Rows from block 8 of a small image embedding model, named by matrix and row number. Rows with one number belong to one neuron. Each number is 50 + 10 x the weight over its row's rms, rounded and kept within 0 to 99. All counts start at 0. After the name is the row's rms in percent of the matrix's.
After each neuron's rows are labels from the 100 images, of 14976, where the neuron reaches its highest value: "responds to" is what is common among them; "colour at peak" is the nearest of a few named colours to the mean colour under the peak. Only what is clearly more common there than usual is listed. The data: capsule endoscopy frames (Kvasir-Capsule).
# fc1: MLP up (model.blocks.8.mlp.fc1.weight, 768x192), inputs 96-191
# fc2: MLP down (model.blocks.8.mlp.fc2.weight, 192x768, transposed), outputs 96-191

fc1.52 027:35 47 44 49 49 61 62 51 48 38 65 49 63 50 48 37 51 42 46 40 51 48 52 43 44 46 54 62 46 45 63 34 55 46 47 46 52 49 47 34 52 69 60 43 57 44 49 75 54 53 50 49 59 47 44 62 58 54 39 52 29 47 47 31 71 59 24 60 59 44 51 43 55 56 60 56 41 55 50 65 67 50 59 58 59 53 60 57 47 57 59 43 37 51 54 48
fc2.52 014:51 53 52 47 50 42 41 57 44 64 50 57 49 54 48 38 50 51 34 37 66 37 59 34 39 34 52 42 33 55 63 55 56 58 48 34 58 50 44 43 56 50 43 42 47 62 54 59 61 62 58 65 54 33 50 40 50 38 57 62 62 66 66 43 57 41 45 55 45 66 48 59 52 49 62 50 45 50 41 41 45 51 31 37 43 65 31 57 54 56 57 51 47 51 52 44
responds to: finding: ileocecal valve
colour at peak: orange

fc1.70 036:53 29 39 53 59 56 57 55 55 47 53 59 45 59 52 39 53 53 54 47 60 47 55 52 46 54 54 57 61 46 57 33 44 44 44 41 43 52 50 23 57 68 56 40 49 42 53 73 49 43 38 49 54 56 53 67 68 58 43 49 44 53 42 32 59 55 28 50 65 46 47 57 55 56 57 61 61 52 45 56 74 48 52 35 61 44 54 64 50 43 52 42 26 48 68 57
fc2.70 017:56 48 50 44 49 45 46 58 50 65 41 59 48 51 48 43 51 49 41 40 72 42 65 37 42 30 55 40 36 60 55 55 56 67 50 39 59 47 50 42 67 61 44 52 45 63 58 58 58 63 58 59 54 39 55 44 44 38 61 64 58 73 69 49 53 45 44 56 46 68 45 55 42 44 61 50 44 59 42 44 49 55 38 40 39 58 36 63 56 56 53 48 53 53 52 54
responds to: finding: ileocecal valve
colour at peak: orange

fc1.649 048:45 71 70 55 42 52 45 62 51 61 37 46 42 74 46 42 51 52 46 47 54 46 46 46 46 50 45 55 47 52 58 57 64 53 52 53 40 61 40 51 48 47 37 47 64 45 52 51 42 58 42 45 56 44 39 46 58 57 47 55 57 53 54 49 20 61 56 48 22 53 55 57 53 46 46 42 64 33 46 61 34 53 51 30 51 42 45 42 59 43 34 42 55 47 40 58
fc2.649 058:51 50 51 44 53 45 44 57 45 55 44 59 45 48 37 48 60 52 41 39 63 47 63 36 37 30 58 41 41 58 49 55 51 73 50 45 69 49 45 51 60 61 42 46 41 60 55 55 54 63 53 58 49 44 59 42 48 43 57 70 57 73 82 54 56 43 48 48 49 65 34 56 45 39 65 50 49 54 46 43 50 61 39 41 41 52 36 60 53 48 54 48 52 55 52 51
responds to: finding: angiectasia
colour at peak: black

fc1.386 049:55 38 53 60 59 59 51 59 50 48 40 49 51 68 41 44 49 53 52 40 50 56 47 48 35 51 48 62 51 42 52 45 57 59 52 42 46 57 38 34 50 51 31 49 63 57 64 72 42 54 40 50 56 47 47 53 70 57 34 50 43 51 54 37 27 70 43 55 47 46 53 62 68 57 52 38 63 45 42 62 47 56 52 38 53 46 50 66 60 29 52 36 61 36 59 58
fc2.386 034:47 51 54 54 50 54 50 47 46 52 52 38 60 53 58 49 38 49 56 67 33 51 38 57 61 65 50 60 50 45 53 45 49 25 51 51 31 46 58 44 35 45 57 50 59 39 48 43 49 37 50 45 49 52 41 59 53 55 48 26 44 26 24 45 40 62 51 57 49 38 70 44 54 62 30 58 51 48 53 62 51 44 62 60 58 47 62 38 44 57 46 55 52 46 47 49
responds to: finding: angiectasia
colour at peak: grey

fc1.51 186:42 86 63 58 41 40 42 48 43 59 35 51 39 48 51 41 51 40 50 56 51 54 44 51 61 41 50 57 43 51 53 57 66 41 49 45 48 45 57 53 52 46 47 46 47 42 58 26 64 48 67 52 60 41 39 48 46 38 69 47 59 53 54 58 34 47 51 52 28 58 53 36 37 41 50 52 53 54 49 45 31 53 51 43 32 51 50 34 44 66 27 64 63 48 34 40
fc2.51 220:45 51 50 55 48 55 53 45 53 47 55 41 55 49 58 51 50 47 63 62 30 55 40 63 61 67 45 58 55 43 50 47 50 30 51 57 36 51 51 50 37 37 57 52 60 39 47 43 48 36 46 44 47 55 43 60 52 55 40 24 45 39 20 49 46 60 51 46 53 35 63 45 54 59 36 48 51 46 60 56 50 45 63 56 59 46 67 41 47 51 45 54 48 44 48 50
responds to: finding: blood fresh
colour at peak: grey

fc1.628 070:56 24 50 50 56 61 52 58 51 45 43 46 59 64 47 54 48 63 47 40 54 50 54 47 33 54 50 52 51 50 51 46 49 62 59 53 44 71 32 41 52 49 39 57 64 59 49 71 33 64 35 43 56 51 47 51 60 56 37 55 42 54 53 34 41 63 46 51 50 40 40 64 70 56 47 37 57 37 41 70 48 54 51 51 62 46 49 56 70 25 56 36 53 45 61 67
fc2.628 223:47 49 50 49 47 61 46 43 54 45 55 35 62 53 66 50 40 51 55 63 43 50 46 59 61 65 37 60 48 34 53 48 48 28 53 44 31 49 54 47 32 45 61 49 58 41 44 43 48 36 47 44 50 54 42 64 51 56 45 25 42 32 17 46 46 64 54 57 52 36 70 46 57 61 28 52 52 46 48 56 53 48 53 56 61 52 62 41 48 57 45 55 46 41 50 55
responds to: finding: pylorus
colour at peak: black

fc1.299 175:41 79 57 51 43 41 44 46 41 59 41 48 42 40 52 43 51 42 48 56 50 53 48 53 61 42 47 50 44 52 47 56 59 40 51 46 48 44 58 56 54 48 58 51 42 46 58 29 72 47 71 56 52 47 46 47 39 36 65 48 59 53 53 67 43 40 56 50 30 55 49 34 41 42 48 51 45 68 50 35 31 55 49 53 34 51 54 25 45 65 32 72 57 52 35 42
fc2.299 024:34 53 44 52 50 59 47 43 62 45 59 44 52 51 73 36 63 50 55 45 57 66 56 49 55 63 31 71 55 46 59 51 46 31 52 30 42 47 47 46 41 50 63 60 59 49 52 47 57 46 41 51 65 57 46 80 57 45 48 51 44 60 20 49 51 62 46 65 51 20 59 52 55 62 51 48 52 48 54 48 53 66 28 41 51 57 73 44 45 53 40 57 52 27 49 57
responds to: finding: ileocecal valve
colour at peak: black

fc1.309 034:43 56 47 60 61 54 57 65 49 45 39 62 36 59 48 32 58 52 53 50 63 63 50 58 50 47 58 68 61 40 43 33 56 53 37 32 45 46 51 23 64 60 50 42 52 43 66 62 51 42 49 54 66 54 41 64 70 49 42 57 46 56 52 37 27 61 39 54 48 58 57 46 54 55 60 49 59 50 40 57 63 48 45 33 39 40 46 77 45 39 33 42 45 35 60 46
fc2.309 017:49 50 53 52 61 58 46 48 48 51 49 47 66 52 70 41 42 46 56 65 44 49 37 39 58 56 41 53 33 41 59 49 52 27 61 21 48 45 49 42 36 50 54 45 58 49 55 45 53 49 52 51 54 42 44 47 52 50 61 29 45 38 43 44 45 59 45 59 49 37 79 46 50 57 33 59 53 52 45 55 52 62 55 57 53 62 54 42 46 65 36 62 55 36 49 49
responds to: finding: ulcer
colour at peak: grey; pink

fc1.324 028:50 56 53 64 62 52 46 63 43 56 36 56 45 62 49 28 53 50 53 52 52 54 50 57 39 53 67 74 51 41 58 36 56 58 49 38 45 58 48 27 56 54 43 63 64 39 64 64 55 46 51 46 60 46 42 60 72 50 45 52 51 60 59 31 35 65 43 51 51 50 52 48 42 56 55 61 55 46 39 56 60 55 52 35 41 47 50 63 51 34 31 45 56 21 61 53
fc2.324 037:36 55 51 62 49 50 60 44 52 41 54 54 42 45 65 42 62 40 64 37 37 78 34 64 62 56 47 60 71 53 45 42 54 36 59 45 40 57 52 48 53 50 57 59 56 47 59 47 53 37 45 52 59 61 43 62 52 51 43 64 53 56 27 56 45 59 45 51 51 29 60 50 51 50 51 50 54 44 62 54 48 44 53 48 50 53 79 40 42 40 43 51 53 40 51 40
responds to: finding: ileocecal valve
colour at peak: orange; grey

fc1.107 102:40 85 64 55 42 43 42 53 42 59 30 53 37 56 47 38 52 41 54 48 53 55 44 50 57 42 51 57 41 52 56 58 72 42 51 45 43 50 53 47 48 46 48 47 53 40 62 33 60 52 65 49 64 44 37 50 46 43 62 50 59 54 53 54 31 53 52 52 25 54 54 41 41 39 48 48 57 56 50 49 31 54 51 39 34 44 53 30 46 61 25 64 62 44 40 40
fc2.107 095:56 52 48 54 51 60 47 65 49 53 48 34 63 52 57 50 48 48 54 64 34 42 50 56 60 69 42 57 48 43 52 58 46 31 40 45 46 50 41 52 32 34 53 50 62 41 53 44 48 43 52 39 44 45 46 68 46 49 43 01 49 28 33 48 47 52 59 53 51 40 75 48 53 58 41 44 53 50 47 55 51 61 56 42 60 59 53 40 49 55 47 61 41 52 46 51
responds to: finding: blood fresh
colour at peak: grey

fc1.713 033:64 29 54 47 51 54 54 51 50 48 44 48 58 61 50 51 45 60 57 40 60 56 54 48 33 59 59 56 59 49 45 39 46 70 44 51 46 57 36 37 57 53 39 40 60 58 42 70 33 50 37 52 59 59 54 47 66 58 32 61 46 57 53 27 37 60 37 47 57 42 49 62 66 61 60 43 54 30 48 61 59 49 45 38 58 39 48 71 57 30 56 32 43 48 62 54
fc2.713 139:42 51 51 54 49 56 52 41 53 42 56 39 58 49 66 51 45 47 59 63 33 57 39 61 63 69 40 59 57 40 49 43 49 26 53 47 30 50 57 50 38 43 59 54 56 39 47 42 48 35 45 45 52 57 42 58 53 56 43 32 41 35 18 49 45 60 52 53 52 32 66 44 56 61 31 52 52 46 56 58 52 44 61 58 59 48 68 38 44 53 43 53 49 42 49 50
responds to: finding: ulcer; finding: reduced mucosal view
colour at peak: black

fc1.409 056:44 74 55 60 46 50 47 53 45 53 36 54 39 61 40 34 55 39 55 48 55 50 45 44 50 52 57 67 40 45 60 59 69 49 50 45 44 54 43 35 47 50 40 36 63 40 65 45 56 54 61 45 71 36 33 54 59 46 53 49 49 51 53 41 35 59 43 51 37 50 50 48 50 41 56 49 61 37 44 57 40 58 52 26 42 52 53 48 51 56 32 56 52 43 41 49
fc2.409 015:50 50 53 40 53 57 43 58 58 57 54 41 72 49 66 50 47 43 41 70 53 33 59 43 49 74 33 53 42 42 54 53 47 33 41 44 44 52 48 61 35 40 51 44 60 47 44 45 47 55 45 52 57 40 42 71 58 53 45 26 44 41 34 45 50 57 58 53 48 40 68 43 59 61 34 48 55 49 51 49 58 59 47 35 62 62 54 54 52 62 41 60 44 47 53 50
responds to: finding: ileocecal valve; finding: blood fresh
colour at peak: orange; pink

fc1.188 130:42 95 70 60 42 46 44 54 47 56 32 46 42 55 47 36 54 44 53 46 52 50 43 45 54 46 52 64 41 50 58 56 67 44 54 43 45 55 47 47 47 44 38 45 60 48 58 35 56 56 61 47 67 46 35 52 47 43 63 49 57 52 53 52 24 57 49 52 26 51 55 44 50 42 50 39 60 46 49 54 22 53 53 38 38 49 49 34 52 56 23 56 65 42 38 47
fc2.188 054:57 52 47 45 51 45 45 59 51 62 44 55 52 51 27 54 51 51 40 49 59 25 61 33 40 45 51 37 39 56 56 66 51 68 38 53 64 44 41 57 55 46 36 42 48 51 50 54 51 61 54 51 46 37 59 42 46 46 55 44 59 53 83 51 52 35 52 46 48 65 42 52 46 40 61 40 48 56 42 44 48 58 43 35 45 57 29 58 57 55 55 52 45 66 47 49
responds to: finding: blood fresh
colour at peak: grey

fc1.494 161:57 29 49 52 58 57 54 59 51 49 48 44 54 63 47 49 49 65 49 44 57 48 55 47 37 58 52 54 54 49 52 47 46 64 47 48 48 65 37 35 48 54 35 53 62 57 47 82 35 65 33 45 57 50 50 52 60 56 38 52 39 52 49 32 46 61 42 54 62 43 48 65 69 59 49 43 59 31 42 64 57 53 48 42 60 49 47 63 63 30 60 28 50 44 61 63
fc2.494 055:54 49 46 48 53 62 50 50 52 48 53 36 68 54 56 52 36 53 51 68 43 37 48 53 60 70 40 56 46 40 52 47 45 25 48 48 35 44 48 42 30 41 58 48 58 42 43 45 46 40 47 45 47 53 47 60 56 58 46 20 40 18 26 43 46 58 55 59 51 42 74 50 53 62 31 50 53 44 42 60 55 44 52 60 62 55 54 42 53 59 46 53 44 43 51 57
responds to: finding: reduced mucosal view
colour at peak: black

fc1.721 036:55 22 39 47 55 61 61 42 52 34 67 49 61 56 53 62 51 62 45 40 51 46 60 57 38 63 43 39 50 51 47 38 43 55 56 59 44 57 51 50 47 55 60 42 48 52 50 73 36 47 32 49 40 57 54 63 53 62 38 47 39 47 44 41 64 56 52 46 68 39 47 57 69 70 46 52 49 34 54 65 67 38 45 61 69 43 54 61 46 42 71 38 38 51 58 63
fc2.721 018:59 51 50 39 49 50 42 59 45 60 43 56 41 51 40 44 53 56 37 42 70 42 65 35 36 36 50 41 38 54 52 53 48 70 45 48 58 46 44 48 63 55 42 42 39 64 56 59 52 68 60 61 48 45 56 36 48 47 61 65 59 73 69 49 57 35 45 53 45 68 35 56 43 42 65 50 46 55 48 38 48 53 35 38 38 52 38 62 59 49 60 45 49 53 48 53
responds to: finding: foreign body
colour at peak: orange

fc1.364 036:46 80 55 54 49 37 37 67 38 64 30 42 34 58 40 45 56 48 42 53 48 52 45 43 61 37 44 52 37 46 44 58 67 54 48 48 52 48 46 46 50 43 53 55 49 45 64 39 57 54 61 46 55 46 40 51 41 47 56 48 57 57 63 57 31 47 59 50 35 52 49 39 41 43 39 46 56 58 33 45 30 61 46 53 37 50 53 22 54 51 25 62 68 50 39 51
fc2.364 134:40 50 51 54 50 55 53 39 55 42 58 40 55 49 68 46 49 46 63 57 36 69 40 61 64 67 42 61 60 47 49 40 50 28 55 50 31 51 56 54 39 48 60 56 57 42 48 44 51 38 44 47 53 57 42 62 54 53 44 44 43 51 25 51 46 63 49 55 52 29 64 45 53 58 34 52 52 47 60 57 52 44 58 58 56 50 71 40 45 48 43 51 53 39 51 49
responds to: finding: ileocecal valve
colour at peak: black

fc1.224 023:51 56 54 48 46 32 31 52 36 58 33 48 53 49 46 49 59 29 48 67 44 57 63 69 69 47 42 59 50 52 41 62 53 47 49 50 64 40 62 64 37 32 61 62 41 57 55 62 53 46 49 58 37 37 51 48 55 40 36 49 57 54 49 75 54 37 54 55 34 60 50 46 40 40 58 62 56 52 46 34 48 77 40 75 52 55 35 40 45 68 61 58 54 48 36 51
fc2.224 111:42 51 50 56 49 53 57 41 54 42 57 42 52 47 60 49 51 45 62 61 28 64 38 63 62 68 47 59 62 45 48 41 50 28 54 53 33 53 55 50 39 42 59 57 58 40 50 44 47 36 46 45 50 58 42 58 55 55 42 40 41 42 26 50 45 60 49 47 52 30 61 44 54 58 36 51 52 45 61 57 51 46 63 56 57 47 70 39 44 47 45 51 52 42 50 48
responds to: finding: foreign body
colour at peak: black

fc1.509 246:42 79 59 53 41 38 41 45 39 52 44 52 38 40 50 45 54 42 51 55 52 53 46 52 61 40 48 52 46 55 48 53 61 42 47 47 49 44 58 54 49 49 55 49 34 48 57 31 73 48 71 56 55 47 45 48 39 37 70 46 56 53 53 63 46 40 53 51 32 60 50 34 40 43 53 54 48 63 53 35 37 52 50 49 34 49 52 31 42 66 27 67 57 54 40 40
fc2.509 031:48 52 39 58 57 44 67 51 60 46 56 51 47 47 48 50 53 45 63 50 21 74 31 51 54 59 49 50 53 58 52 42 49 41 62 45 50 51 53 40 50 41 59 55 59 42 58 50 42 46 44 53 47 55 50 46 60 53 38 58 43 70 42 42 51 52 42 34 51 36 49 47 49 55 49 54 55 43 72 55 51 44 68 56 57 44 71 50 50 41 49 47 49 40 51 48
responds to: finding: reduced mucosal view
colour at peak: black

fc1.77 047:44 43 53 59 60 65 52 63 48 50 38 53 45 65 47 41 49 62 51 42 53 51 47 40 38 48 53 62 47 50 48 43 47 56 59 43 39 55 33 29 57 48 43 52 60 46 63 66 42 58 41 42 57 55 46 53 58 58 47 54 52 53 51 36 27 58 40 57 40 40 52 71 62 56 51 35 63 43 43 60 49 54 58 43 50 44 52 48 62 26 40 38 54 43 55 58
fc2.77 026:57 51 48 45 56 54 43 56 59 64 37 56 56 63 52 50 32 54 37 55 59 32 54 33 54 34 47 54 36 41 60 58 50 52 50 29 49 35 42 34 49 55 49 39 50 47 40 46 49 58 57 52 54 39 48 49 51 50 60 42 50 36 51 43 46 47 62 65 46 60 63 51 47 54 43 51 52 51 24 48 48 53 44 45 48 57 35 53 59 64 49 54 50 46 46 53
responds to: finding: pylorus
colour at peak: grey

fc1.422 037:58 32 46 39 43 46 52 46 41 42 64 45 59 38 62 54 56 53 43 49 51 45 58 52 46 48 52 43 59 56 45 41 42 56 47 45 64 43 49 45 62 59 62 45 45 59 42 75 50 38 38 59 32 37 57 42 40 48 30 52 47 52 51 49 71 49 45 53 62 46 44 53 53 55 58 62 36 51 51 36 66 46 45 56 55 54 50 74 41 43 67 43 43 52 54 57
fc2.422 035:52 50 54 48 52 63 40 51 56 49 50 34 70 58 61 49 35 56 50 65 50 35 53 49 58 64 36 56 41 25 55 54 49 30 47 36 41 45 48 45 31 40 55 48 57 42 45 43 47 45 49 38 50 47 44 60 53 53 49 21 44 29 34 41 42 57 61 60 49 41 74 50 59 63 30 45 53 44 42 56 55 52 51 52 62 58 45 41 55 62 45 58 41 39 50 60
responds to: finding: reduced mucosal view
colour at peak: orange

fc1.185 049:60 22 45 49 53 59 55 57 52 42 57 54 57 56 49 52 51 64 50 41 62 49 54 47 34 60 56 54 58 44 51 38 43 60 49 56 47 58 37 42 52 58 44 45 54 61 48 70 35 54 30 48 52 47 51 47 67 56 37 62 38 51 52 30 55 56 45 49 70 44 42 65 64 66 54 49 55 32 47 61 66 48 48 49 63 44 49 72 63 31 63 34 43 46 64 59
fc2.185 107:48 50 52 52 47 58 47 46 52 48 54 39 63 52 63 53 39 50 55 66 39 44 43 58 65 68 39 59 51 39 51 50 50 26 49 46 32 48 53 50 35 41 57 49 58 38 41 40 48 36 47 43 48 52 44 62 52 56 44 18 43 24 19 46 44 58 59 58 51 40 67 44 55 61 31 50 54 46 49 58 52 46 56 57 61 56 59 39 46 58 44 57 46 45 48 52
responds to: finding: angiectasia; finding: reduced mucosal view
colour at peak: black

fc1.394 238:44 91 59 60 43 42 43 53 42 61 35 54 37 52 51 38 53 38 54 54 52 57 46 53 63 44 53 65 46 49 53 59 69 42 46 42 47 46 56 50 54 48 48 42 49 38 59 31 61 46 68 54 61 41 41 51 53 42 62 46 56 51 53 52 32 48 49 53 29 60 52 39 36 37 48 56 52 52 49 47 40 53 51 35 32 51 47 41 41 66 32 63 58 44 41 41
fc2.394 016:62 54 47 64 49 54 53 71 39 62 49 48 49 47 39 50 59 40 59 41 31 40 49 54 64 63 62 49 54 62 49 57 51 39 36 60 56 40 37 60 48 36 36 52 57 44 62 49 56 37 52 37 32 38 58 53 44 34 38 00 59 37 62 57 51 42 59 40 55 43 64 53 44 48 57 32 48 60 54 51 40 57 54 41 59 41 50 34 43 46 46 61 45 58 40 49
responds to: finding: blood fresh
colour at peak: grey

fc1.61 352:42 81 58 56 43 40 44 46 43 64 38 55 38 46 53 37 55 40 49 56 50 55 46 54 62 44 52 58 47 52 51 56 61 40 46 44 48 45 56 57 54 50 51 46 41 38 58 27 65 44 75 54 56 42 45 50 47 36 66 48 58 54 55 58 41 40 50 51 32 59 54 33 37 40 49 55 47 58 50 40 39 53 51 43 33 51 48 38 41 66 30 68 55 50 40 39
fc2.61 050:39 49 51 54 50 61 52 41 53 44 59 34 56 50 58 48 49 46 65 61 30 57 42 60 62 65 42 59 53 45 52 43 51 30 54 54 35 50 54 50 39 43 55 54 61 40 47 44 49 37 41 43 51 55 39 60 54 54 39 35 44 46 25 50 44 67 50 53 54 31 63 46 54 59 34 47 53 46 54 59 51 45 61 56 60 43 69 39 48 50 43 51 50 43 48 52
responds to: finding: blood fresh
colour at peak: grey

fc1.380 040:58 17 41 43 57 62 57 54 49 35 56 43 59 50 54 63 41 68 44 41 50 49 53 53 40 52 43 48 55 40 47 44 45 52 49 44 51 60 46 40 46 54 53 59 61 58 43 72 37 55 30 52 50 57 54 53 61 59 34 48 38 47 49 42 59 61 52 50 67 44 47 59 67 63 45 49 51 37 43 64 65 54 48 56 68 43 56 58 61 36 59 35 46 47 64 62
fc2.380 023:54 49 54 45 49 48 43 56 44 56 43 63 41 48 42 52 55 50 41 40 68 42 65 42 34 29 58 41 45 56 54 57 48 71 46 56 61 51 49 53 62 59 40 43 42 63 54 58 55 70 57 57 54 45 56 36 44 42 59 69 57 58 73 54 56 38 48 53 49 70 37 55 42 38 72 52 44 58 43 41 48 56 37 43 41 45 32 57 52 50 59 46 56 60 47 47
responds to: finding: foreign body
colour at peak: orange

fc1.498 057:48 88 62 58 47 44 47 57 45 60 34 49 36 56 46 38 40 48 57 48 51 56 45 47 54 39 50 62 43 54 50 62 59 47 54 46 46 47 53 53 44 38 42 47 57 47 49 33 48 58 64 50 66 37 40 38 44 48 55 54 62 47 54 60 14 53 57 55 25 55 55 44 46 43 51 39 66 46 52 51 23 48 51 45 37 44 50 39 54 58 39 48 71 48 35 49
fc2.498 034:45 51 51 54 54 52 60 42 55 39 58 46 60 47 66 52 48 47 60 55 37 64 41 64 61 70 45 55 66 45 43 38 48 28 52 50 45 53 54 55 41 46 61 60 59 42 50 44 47 41 46 45 49 59 45 60 55 56 38 40 38 40 23 51 46 57 43 50 53 28 63 43 58 61 36 51 53 43 65 59 55 46 62 60 59 49 71 42 44 47 41 51 49 43 55 45
responds to: finding: angiectasia
colour at peak: black

fc1.569 104:52 21 40 47 60 61 54 58 53 40 60 52 51 60 49 55 53 74 43 45 59 47 63 51 42 54 46 45 52 41 50 41 39 63 51 49 45 64 41 33 51 55 52 57 54 54 55 76 38 59 38 44 48 59 57 56 56 57 39 52 44 55 50 40 58 59 44 46 74 43 43 62 67 61 58 48 52 44 43 61 66 53 46 58 67 38 51 61 62 33 56 38 40 48 61 68
fc2.569 017:76 48 40 58 67 55 73 79 51 53 54 49 57 52 45 48 50 46 62 32 51 69 38 37 66 72 53 46 56 65 51 35 50 37 57 39 68 58 42 37 49 49 50 55 65 55 58 59 42 48 55 46 45 50 51 50 51 61 40 46 58 44 53 40 46 49 51 51 52 36 72 60 46 50 60 50 49 43 61 68 49 29 48 59 58 54 52 49 64 38 52 56 47 37 50 44
responds to: finding: pylorus
colour at peak: black

fc1.43 023:44 43 54 40 43 55 58 52 52 42 65 51 61 47 66 33 55 41 53 44 47 38 54 60 47 47 65 59 49 53 56 45 48 41 42 39 53 44 58 43 54 60 63 33 47 52 50 68 64 35 53 63 38 33 55 56 50 36 38 52 49 56 39 41 69 58 32 55 61 52 45 57 39 54 63 51 37 60 50 47 70 51 50 53 55 49 61 59 38 63 57 55 38 50 57 47
fc2.43 011:36 53 57 56 48 46 53 58 43 53 58 51 48 50 54 31 59 42 48 35 52 69 46 34 41 44 48 56 45 69 58 46 61 50 64 33 53 60 64 45 51 58 51 46 52 65 57 62 54 61 56 63 64 47 45 42 58 39 57 82 53 86 66 55 42 55 32 63 42 46 40 54 46 51 57 61 52 46 57 43 48 50 38 41 43 64 49 62 36 48 45 44 64 43 49 49
responds to: finding: ileocecal valve
colour at peak: orange