A small image embedding model, trained from scratch: trained on capsule endoscopy frames (Kvasir-Capsule).
Rows from block 4 of a small image embedding model, named by matrix and row number. Rows with one number belong to one neuron. Each number is 128 + 24 x the weight over its row's rms, rounded and kept within 0 to 255. All counts start at 0. After the name is the row's rms in percent of the matrix's.
After each neuron's rows are labels from the 100 images, of 14976, where the neuron reaches its highest value: "colour at peak" is the nearest of a few named colours to the mean colour under the peak. Only what is clearly more common there than usual is listed. The data: capsule endoscopy frames (Kvasir-Capsule). In brackets: how many of the 100.
# fc1: MLP up (model.blocks.4.mlp.fc1.weight, 768x192), inputs 0-95
# fc2: MLP down (model.blocks.4.mlp.fc2.weight, 192x768, transposed), outputs 0-95

fc1.202 072 [123 126 161 148 115 146 123 103 145 114  95 117 122 123 135 122 160 149 124 106 130 154  54 124  98 105 116 169 123  94 109 127 128 112 129  98 140 131 115 131 126 136 101 108 128 168 151 102  84 139 130 121 136 110 160 112 129 168 125 163 121 114 111 167 141  98 127 116 149 114 107 124 129 128 128 180 126 101 115 113 143 141 126  88 130 132 135 114 121 106  94 141 112 157  97 140]
fc2.202 026 [154 126 180 132 180 121  88 146 127 146 149  82 108  69 138 102 147 122 122 122 159  99 136 154 136 145 145 118  80 130 112 146 117 139 142 131 142 117 115 164 113  91 144 110 151 149 145 118 113  87 116 152 137 153 108 123 119 146 128 119 163 169 122 128  87 112 128 103 153 111 129 130 138 101 113 123  77 138 139  96 152 123 117 138 116 140 126  75 110 147 146 124 109 125 127 131]
colour at peak: orange (85)

fc1.269 025 [145 109 144 156 119 138 117 123 170 130 134 107 152 130 138  91 166 159  80  81 141 139  97 139 104 119 104 154 129 150  87 100 172 124 153 103 139 132 135 120  67 125 115 152 160 157 133 142 115 120 117 152 114 131 172 107  86 132 132 142 122 112  76 144  94  98 149 141 179 132 116 112 131 115 165 149 134  90 116 130 116 126 144 145 179 167 141 137 156 116  77 152 153 133 124  91]
fc2.269 023 [149 157 152 164 163 147 131 120 138 134 140  89 138 149 122 106 170 102 117 104 149 103 133 134 117 123 131 165 141 130 116 107 123 137 126 137 141 153 121 158 126 139  92 127 140 121 124 127  78 122 134 175 123 124 134  87 119 140 123 142 143 130 128 135 132 130 162 101 171 115 140 127 174 133 123 129  80 121  87  67 141 140 115 145 129 161 121  64 121 139 128 129 158 163 142 109]
colour at peak: orange (77)

fc1.569 044 [112 121 158 128 143 177 116 119 177 102 122 133 139 159 115 135 126 150 125 137 104 132  64 143  86 121 116 134 122  93 148 127 110 121 140 178 126 134 121 200 118 118 124 161 124 159 116 134 130 113 165 157 140 122 102 118 144 152 119 198 133 126 151 112 140 118 112 141 150 129 150 156 119 135 100 127 122 151 119 114 122 107 129 111 116 137 100 118 135 119 105 202 186 114 135 109]
fc2.569 081 [100 103 101 129 115 118  95 156 133 111 116 147 108  97 131 135  97 165 105 139 125 140 126 144 148 135 132 109  92 134 122 150 123 116 135 125 109  96 127 136 140 109 140 116 152 139 126 141 167 121 120 105 125 124 125 138 106 112 144 110 124 145 104 110  92 110 129 159 135 146 112 110  89 133 150 128 207 123 167 195 131 101 170 113 151  98 124 193 130 115 122 130 115 106 120 135]
colour at peak: black (39)

fc1.247 043 [141 125 108 117 138 119  88 127 119 165 187 106 151 136 132 139 130 131 127 135 133  81 168 125 132 120  88 106 150 145 129 108 135 146 125 107 140 121 127 152 110 135 119 186 115 107  82 116 123 117 160 161 138  97 141 124 126  88 109 110 155 116 103 133 129 121 122 170 133 158 209 114 140 117 132 122 108 139 145 126 111  93 117 149 122 137 112 154 139 150  92 114 159 134 117  97]
fc2.247 052 [ 84 117 119 124 105 119  98 148 145 119 130 119 134 137 128 131 104 167 109 150  96 139 124 150 146 157 110 123 109 120 121 153 131 110 129 149  92  90 139 128 158 104 141 140 147 133 133 118 184  77 134 116 130 125 125 135 109 123 125 119 142 107 100 113 113 129 126 167 114 144 109 114  76 135 118 132 193 127 134 168 115  98 178 129 163 100 130 208 119 133 116 117 134 115 142 127]
colour at peak: black (58)

fc1.669 191 [156 116 146 107 132 140 105 140 119 138 171 138 142 127 111 127 118 140 133 122 140 101 166 111 151 116  63 111 131 146 123  90 109 128 156 110 111 146  98 130 102 147 121 184  88 129  95 136 118 144 140 145 137 121 127 125 130  81 104 120 143 132 121 159 148 181 101 190 126 146 191 144 150 105 138 114 109 168 151 114 116 116 108 146 120 150 108 138 158 134 114 118 160 122  82 125]
fc2.669 072 [104  63 117 147 103 138  90 155 136 112 129 122 105  96 131  93 128 180  94 128 123 123 118 132 140 131  93 117  80 126 105 156 176 112 125 137 109 101 154 145  94  76 132 143 177 137 121 178 188  79  97 125 131 137 137 141 109 133 135 123 131 137 103 140  54 142 120 131 134 119 126 124  95 126 139 129 139 134 171 146 127 114 120 131 142 109 125 187 135 135 140 129 122  92 124 132]
colour at peak: black (45)

fc1.229 275 [ 87 137 133 140 133 139 142  98 158 101 100 129 116 140 172 137 136 128 116 135 110 144  52 145  86 142 159 153 130  94 137 137 130 125 114 158 155 103 152 160 146 103 118  95 146 136 146 123 133 105 143 120 139 121 110 140 137 188 137 149 125 112 150  97 114 103 144  90 142  95  60 138 120 156  97 142 134 105 111 135 130 158 144 111 134 110 141 122  88 115 131 157 112 122 160 117]
fc2.229 034 [124  81 111 127 111 124  89 152 127  99 121 147 105  69 140 115  98 170 108 137 143 143 145 138 144 128 107  89  83 134 115 140 134 121 136 117 119 112 141 121 112 116 133 127 155 154 138 160 173 135 123 104 140 116 131 158 108 116 129 118 113 150 115 135  88 133 119 176 123 146 132 128 112 128 142 115 178 138 180 184 126 115 142 112 142 110 115 199 128 128 138 134  89  92 117 145]
colour at peak: black (26)

fc1.276 073 [ 92 134 122 131 137 123 142 106 172  94 104 121 114 138 156 150 130 132 109 123 113 165  60 140  62 132 175 161 129  88 139 134 142 139 117 158 151 111 139 171 134 115 124 100 135 118 160 111 135 117 158 129 133 129  95 135 131 179 143 157 131 122 150  94 123 109 138  97 141  76  74 141 126 152 116 125 125  96 115 138 124 147 137 111 142 121 150 115 113 114 139 176 125 117 155 130]
fc2.276 042 [116 194 103 130 181 148  96 103 125 138 118 127 138 136 120 152 146  98 129 157 109 134 124 174 119 133 181 117 135 141 128 166  93 164 114  99 139 123  87 144 123 139 123 122  63 141 120  89 103 127 133 124 161 107  86 108 135 113 120 114 154 138 128  89 173 108 115 118 150 139 122 122 138 108  80 128 143 100 149 123 144 124 185 107 149  81 157  77 134 126 111 113 117 146 141 133]
colour at peak: black (25)